Weights of a small audio captioner: decoder norm layernorm.
Rows from block 5 of the audio encoder of a small audio captioner, named by matrix and row number. Rows with one number within an expert belong to one neuron, the router's apart. Each number is 128 + 24 x the weight over its row's rms, rounded and kept within 0 to 255. All counts start at 0. Numbers have three digits each. After the name is the row's rms in percent of the matrix's.
Before each expert's rows are labels from the 100 clips, of 14976, where the router gives the expert most weight on average: "lies over" is the class under the peak; "strongest on" is what is common among them. Only what is clearly more common there than usual is listed. The data: synthesized solo parts of chorales (CocoChorales). In brackets: how many of the 100.
# router: router (encoder.blocks.5.mlp.router.weight, 32x320, trained with AdamW), inputs 36-71
# gate: expert gate (encoder.blocks.5.mlp.gate, 32x160x320), inputs 36-71
# up: expert up (encoder.blocks.5.mlp.up, 32x160x320), inputs 36-71
# down: expert down (encoder.blocks.5.mlp.down, 32x320x160, transposed), outputs 36-71

# expert 25
lies over: B4 (34); B3 (26)
strongest on: note B3 (44); note B4 (34); tuba (30); note A#3 (27)
router.25 106:139158130113135084116141110111110091165096159134139101114083120135102123142119154141111106158168130134146105
gate.0 083:147126106115149134118128134063106115167094145151169131109122138106149122117134175116153145110140117110119111
up.0 087:152132123151143120158152148138116164077129153130112132099126099120082096161150127084172131139134112131126080
down.0 086:132121140108142133126120136130116167140123104140102140094124117113135140120140163119122139132122122130118121
gate.1 107:085136078169124115124143115147121147154132128135130096144127073147130135157111105121083121144101093154086148
up.1 100:107151126129145126127134126122123135155128113084129148108154112110151137146119147122118115140116089159117135
down.1 099:109138137161107110132147145160080091167138117088127087102101123120115148125103092146108095120147178145124151

# expert 20
lies over: F3 (47)
strongest on: cello (81); note F3 (53); note D3 (25)
router.20 099:132086128114121119130122175102093117082128150128169149141150136125134120095132143155163143130140175111124128
gate.0 085:160107159101138132101128116110142115136126111130119149116131120147137136151148135151108131094124116103124092
up.0 086:131171146141135105134114152176111146173101155117162090120122168136120146146120128117137113146139118157151113
down.0 096:107121143136174124114129175127145122125159123129154140143149163136123130109127107101116119056125157147145154
gate.1 085:121133114137116185133119104157097137140147124138100151131137122144108138125118141117086123165155128106074084
up.1 088:145109078187131099131105094122096133144166114184141158130158111154133136120102128134168137122128191127102105
down.1 088:103116130126135180124159135073145153092165117142146113163142169107108153152103147157126135120145089069128103

# expert 27
lies over: F4 (71)
strongest on: note F4 (74); trombone (38)
router.27 100:145139130139121111122123143112117154150149129137133163113144120138101126107113169129152126117163148103121125
gate.0 086:130152144127162147123137122123123146094130109108132097112099128169132100095148145151130086140153153109100154
up.0 088:139100081154123141057142130101095119145117187105146126089100070121125106141117136127130136118152099077114141
down.0 090:138133070113102134128142146198110125091113160126141141161118095148134156123132138157127096123111132117158098
gate.1 105:144153177122128136150100144152141161143147142143123112114161101129117133169092122124081120124112142087117130
up.1 092:145126134157153124107114158086129121154138131149112090077145076125105095146100152162101106099153134106128167
down.1 100:146124113111133140135187173181102168158096172126119110117105150104127137139104104159142128087109142093171128

# expert 31
lies over: A#4 (54)
strongest on: oboe (94); note A#4 (71); note C5 (35)
router.31 109:071139145125152118133099091076150108126137174123138117138114123152123115132154088102093096097092098127098064
gate.0 092:105138135144091113145120167104159124057139185136126118156134135123118124138123117094101139092134155146150147
up.0 096:098109141127112143142119141092138131109089164147099104168137188121150137143135156124117118113157123166155138
down.0 101:139127166147099152130070139115106129134094152143131152115090117152143153113106127143120131119156103116131130
gate.1 104:135160125114104098167132170123099137110119111152100107154108127114145054121140132132112174141142169101085124
up.1 099:123143191137160143138112101130101172151169067150096157077127137169102137111137129142131129107152124145175153
down.1 101:138166155167141178127150102112131111143093147119138140192169146112117133093116124125109140144120089160080165

# expert 6
lies over: silence (100)
strongest on: cello (67); note A#3 (37); note C#4 (34); note C4 (29)
router.6 098:164122166137139102134147122146125125120097100125145134126116125155125162097095123117116075131166139151129136
gate.0 127:116123089158151095127137116140128146159101103145160119115093130086115113144110091110170101134116111182117117
up.0 120:121127074153164079129118111115109128118098092119150128144116106088136116144106101118143108143131134135118129
down.0 114:140123158095124115112109172161104122141092141138097164103148203189151141126125126153145133139112119112135130
gate.1 082:131147161084096099119134073124149165141141120123110134091063123108146089149142113122143139109151088159093104
up.1 081:149115132156072135142138121112163117145120097144119096094133154138122122138096120121154102079099134105094124
down.1 090:162099142162147135140139153116129098104164101129149120131103160144128160115095155161122107156186142181113127

# expert 15
lies over: D#4 (28)
strongest on: violin (31); note D#4 (30)
router.15 100:118161127134168167119146148108151148119104107126106169170078111124122135111116125120086086128120159095141165
gate.0 088:123116103120170140135108146119077145087140176125111163147129146133113179129157111122136127091120135163117156
up.0 092:121123108088122100153150116127149108122107033100160127103160108126146109124103165112110137170137139143141154
down.0 093:138150113139163097108120128134127113162166138130131107135106126147141113099110153093125146120144085139121100
gate.1 101:145100149148185073140142088141132102130163126134153098133121163128111113128129113101103087112165081124136139
up.1 106:077139147144107149133101158134110121135112114081133115146119092142120129111132162125152120135084174142106096
down.1 105:156140186109161175122149123097135128155091159148099146117096101119126139149102101105161160122154143124114126

# expert 23
lies over: D4 (44); C#5 (36)
strongest on: note D4 (44); note C#5 (37)
router.23 104:118131101107126072126123132130111148136148120123083145143133096139101162163121176169125133120112103149135089
gate.0 094:138143095164105180151163143153112144102091127177123125109162103181102157154106114131092126117125121155145150
up.0 083:158108110147105145154154169136131151113146149124086126118171108160130156165064135109088134105152105167135153
down.0 104:145090142105150124143123150141131091087117149152106049060090137134180086140124139139104121107103097115120114
gate.1 110:139129127099146099135143145154136164118088096120119149125123181117126112128124124126168128203136152147133131
up.1 109:151142137109155081115142146126157137117114139089093131119122107138116141147089133163156155167131167147113136
down.1 107:108141118124158160121104156167125138116139129126126168128124126073094119131137099109110129127067154186106147

# expert 21
lies over: G4 (45)
strongest on: note G4 (68); clarinet (32); note G#4 (28); note F4 (28)
router.21 102:129143126174079172125150114149147140106118081127172111143134103154148130154131091136148140126084152117112147
gate.0 071:143153105100154093035163132156166115113138166121132103129108118121111091133140124103122129156126115152110085
up.0 077:181135125121086172073096134149140098127151167121127122119131121107143129154129113148140118144096103104085098
down.0 077:139095129135127126124125164154097149123177108137120126125122128177111097116104138129098124123142138138158160
gate.1 087:132087161142081122156097142130150130127174118094090130099121133169142102118145132130134125140120121141154154
up.1 083:124131139155117150157131086141097143135134133091107150103158106173134123111160097088168129137108154137139087
down.1 090:125094079143161113104146077118155116185172128112120122114121108092111094108125151125123148122082110114116112

# expert 30
lies over: C#4 (67)
strongest on: note C#4 (67)
router.30 104:142132117130163129118099108122142089170136111109108169149126137099091137095124135124102091160129125162103152
gate.0 105:100131141104134102118135157140112111134125161145152165167118139113082113114127124112179098148108143157148096
up.0 104:104105173154148164137117120127101127162155097127137099139105182139145115145089147129121110141115113073110171
down.0 106:127135106191132124144130135144124086146104141128081116157117134126102152152101135134120160129090138107096136
gate.1 080:149189102137090145109129154119121115112150125162141111111105162101111146128155149123163141121155119114137097
up.1 079:164124132184110070116075151123061123125098108111112139119177120136163179123102155096139141097155099146173129
down.1 082:115124154143105131145127154107130091132156125129124143100120125082151118138159151127130116130087113147151127

# expert 2
lies over: C#5 (54); D5 (28)
strongest on: note C#5 (65); note D5 (37); flute (30); instrument: oboe (25)
router.2 100:097120145144187114146158081119162123085143157093122103131137162149159094106106118140097119094134095144137129
gate.0 103:150127103150128153095132152118096120112114116133110125094093154089116124139116170139164131060131135170122131
up.0 108:175104128154139130128113162146112140119143115117114122113137154120139150120132123121171097101082140139143107
down.0 103:116122115161100142122136103122138157145135151127181165111119151126129148116124115131121131131125137127156132
gate.1 118:179133126136103157144092101085126107076169146126136154140116152149119124142148118146094154109113110123167115
up.1 127:100156133128158070123113132130157148117122118146110095173094126122153089128163118108113125164146166093110115
down.1 109:123126140152100145164135096150141126152135103108131104142125124105123138139152130163161097149181125161134088

# expert 1
lies over: G3 (54)
strongest on: note G3 (91); cello (45); bassoon (44); note F#3 (33)
router.1 114:137097088145107115085125158132090146122162122181123143173095096158089086143102107133133149104153073054126107
gate.0 094:134132150159135068137105145148140117126152156119097118137114147131108117102114196116099128169084090179128104
up.0 091:111155120083121137129111165104152091121099107098134140133166105143135121119096118135162140136117102146095079
down.0 088:112126140123119124085136152152167110109113119091123121115155092074085130149109101109127137104095149139074087
gate.1 103:117126126103120114108112115113133100102171165098101137143128136175153119106101191131154117093098101154115155
up.1 106:164153137138153151107101107118135147127151111114139113135159105176126115107107090136071105138131152132135106
down.1 102:118093104117139143185142158115153178165080078093144126150134120085117112134080110163136138135151135119128115

# expert 14
lies over: C5 (62)
strongest on: note C5 (74); horn (70); note D5 (32)
router.14 100:112147097120127130132152135147156147122127062120101132112127121098117174121171091136147140159114125107131091
gate.0 098:168093117117157153090121138136171138128134121130130147150103112150089173101110125133094090132135167095109137
up.0 100:140121136100174159088127126134187141156090118157140123115130115155112149100155141129110141147096166111127157
down.0 102:099140124151112141158160065126161154111121138172109121079121132136140132134154094121155116117105158143104083
gate.1 109:123106140124179129105125140137135156136115090134178115111100117116118129103144151143151155119107118103094104
up.1 096:149138121119106140119119118117133089097112121095151151163127190164111132142117125125106098140180098163175132
down.1 102:142118148103070118119114106146093112181174163134082139154146109120106153115141133112141091137106098143142118

# expert 7
lies over: B4 (60); A#4 (32)
strongest on: note B4 (68); note A#4 (53); violin (53)
router.7 095:143148142111153158095085101154116119127102128099140094147087159116113100127149127127072141114164156136125118
gate.0 098:105120160144133109114117111125135099090171119107151107115123193141090155114125122128109132129107137130104121
up.0 093:144151109126144177104108128177132143094111137109111136104095137144166137160162132127124161135138116128126139
down.0 100:092107137089163080125097139116170157100143133155133124106100108157150102120129137103148137134154094135148155
gate.1 136:126142122106137129105130159104136136178145109143179112137136146146170145138114101111113131132114108112137104
up.1 127:129154123107125163104100132093148125150108124148159077117146129113160104111092057126096134115104123112111122
down.1 124:153174125131140186125116108077143152121091147123127111156126166107147118124166090142132140119127059145137142

# expert 19
lies over: F#5 (30); E5 (28)
strongest on: trumpet (99); note E5 (47); note F#5 (42); note G5 (33)
router.19 087:116127141148098133105156077145152127129123126096121163159125107159143136109157093098117117140116094114142118
gate.0 114:115117122124061112164171120145142099194109126101135141142094161161114127132140125128140107138113147129096110
up.0 107:117120116122092112143162143128110149166115142089123140123095160190107119125144107150121110102099155155102142
down.0 112:157119126122130110120158163096131120089085154166123105138120130118145100133116136125110106149143109134138130
gate.1 076:132101104094090128138115131122105128159098143124144146150129122122130140124113101202095162076143157099127135
up.1 076:116129149120154151142129144127144131097126132127160139082124137054111097149146124118143116116085139111108145
down.1 078:153136130095121117119158121152090142115136110109125166116136150130161144178130146134107114170110168082121126

# expert 13
lies over: F5 (46); D#5 (28)
strongest on: note F5 (64); note D#5 (31); note F4 (26)
router.13 104:115146132169122136136112127107122110139137126091119120142124122092139128130176123093118095161130113125132130
gate.0 086:099121120130110145161154096131135152158159136135116126100126132187123140109113154135186132168114096142141158
up.0 081:117093120121085120124138132118107093101165123173115138131146137133144138118145136106109138163168083111141181
down.0 084:139146114103141098126145174094117185116104117154150148143091124145121152132098152119155131099098144087172139
gate.1 099:104119112149095154142129142144098144153138165070123101097120131123124118118142058127085125147151141093136166
up.1 100:139146135090126191127110134157123113137173193100105135121121142077114126138117127142151138150150167135106142
down.1 095:139109106143093130092086145110101112101102115082086141139138120115132148162152157138131126142121112121099095

# expert 22
lies over: B4 (64)
strongest on: note B4 (64)
router.22 102:149097161109131110175105147102161145122131113129154115098162123151143172130110147120198132138094150154127148
gate.0 091:136117141165160099143111124093134113077126128115111152095115154081142101121145141168116106149154111135148117
up.0 088:122125160133118153132139130095141119136078094148126147121099127133135131119163110127097137106142125133106103
down.0 086:094147105065113196117132114139126113135109115130153125115067135136138135095111144145119104086129176140149157
gate.1 104:119134132159118123112149150121115119172120127137152110099090119125135148123113172139161123092145158093108171
up.1 101:130110124139130098120123107120145137143126105110140118096114088160108135159135174074155129144112070128138127
down.1 100:139140103124164127139098105106146134109099183123090156110139095141097148155108139150127123117169136140126130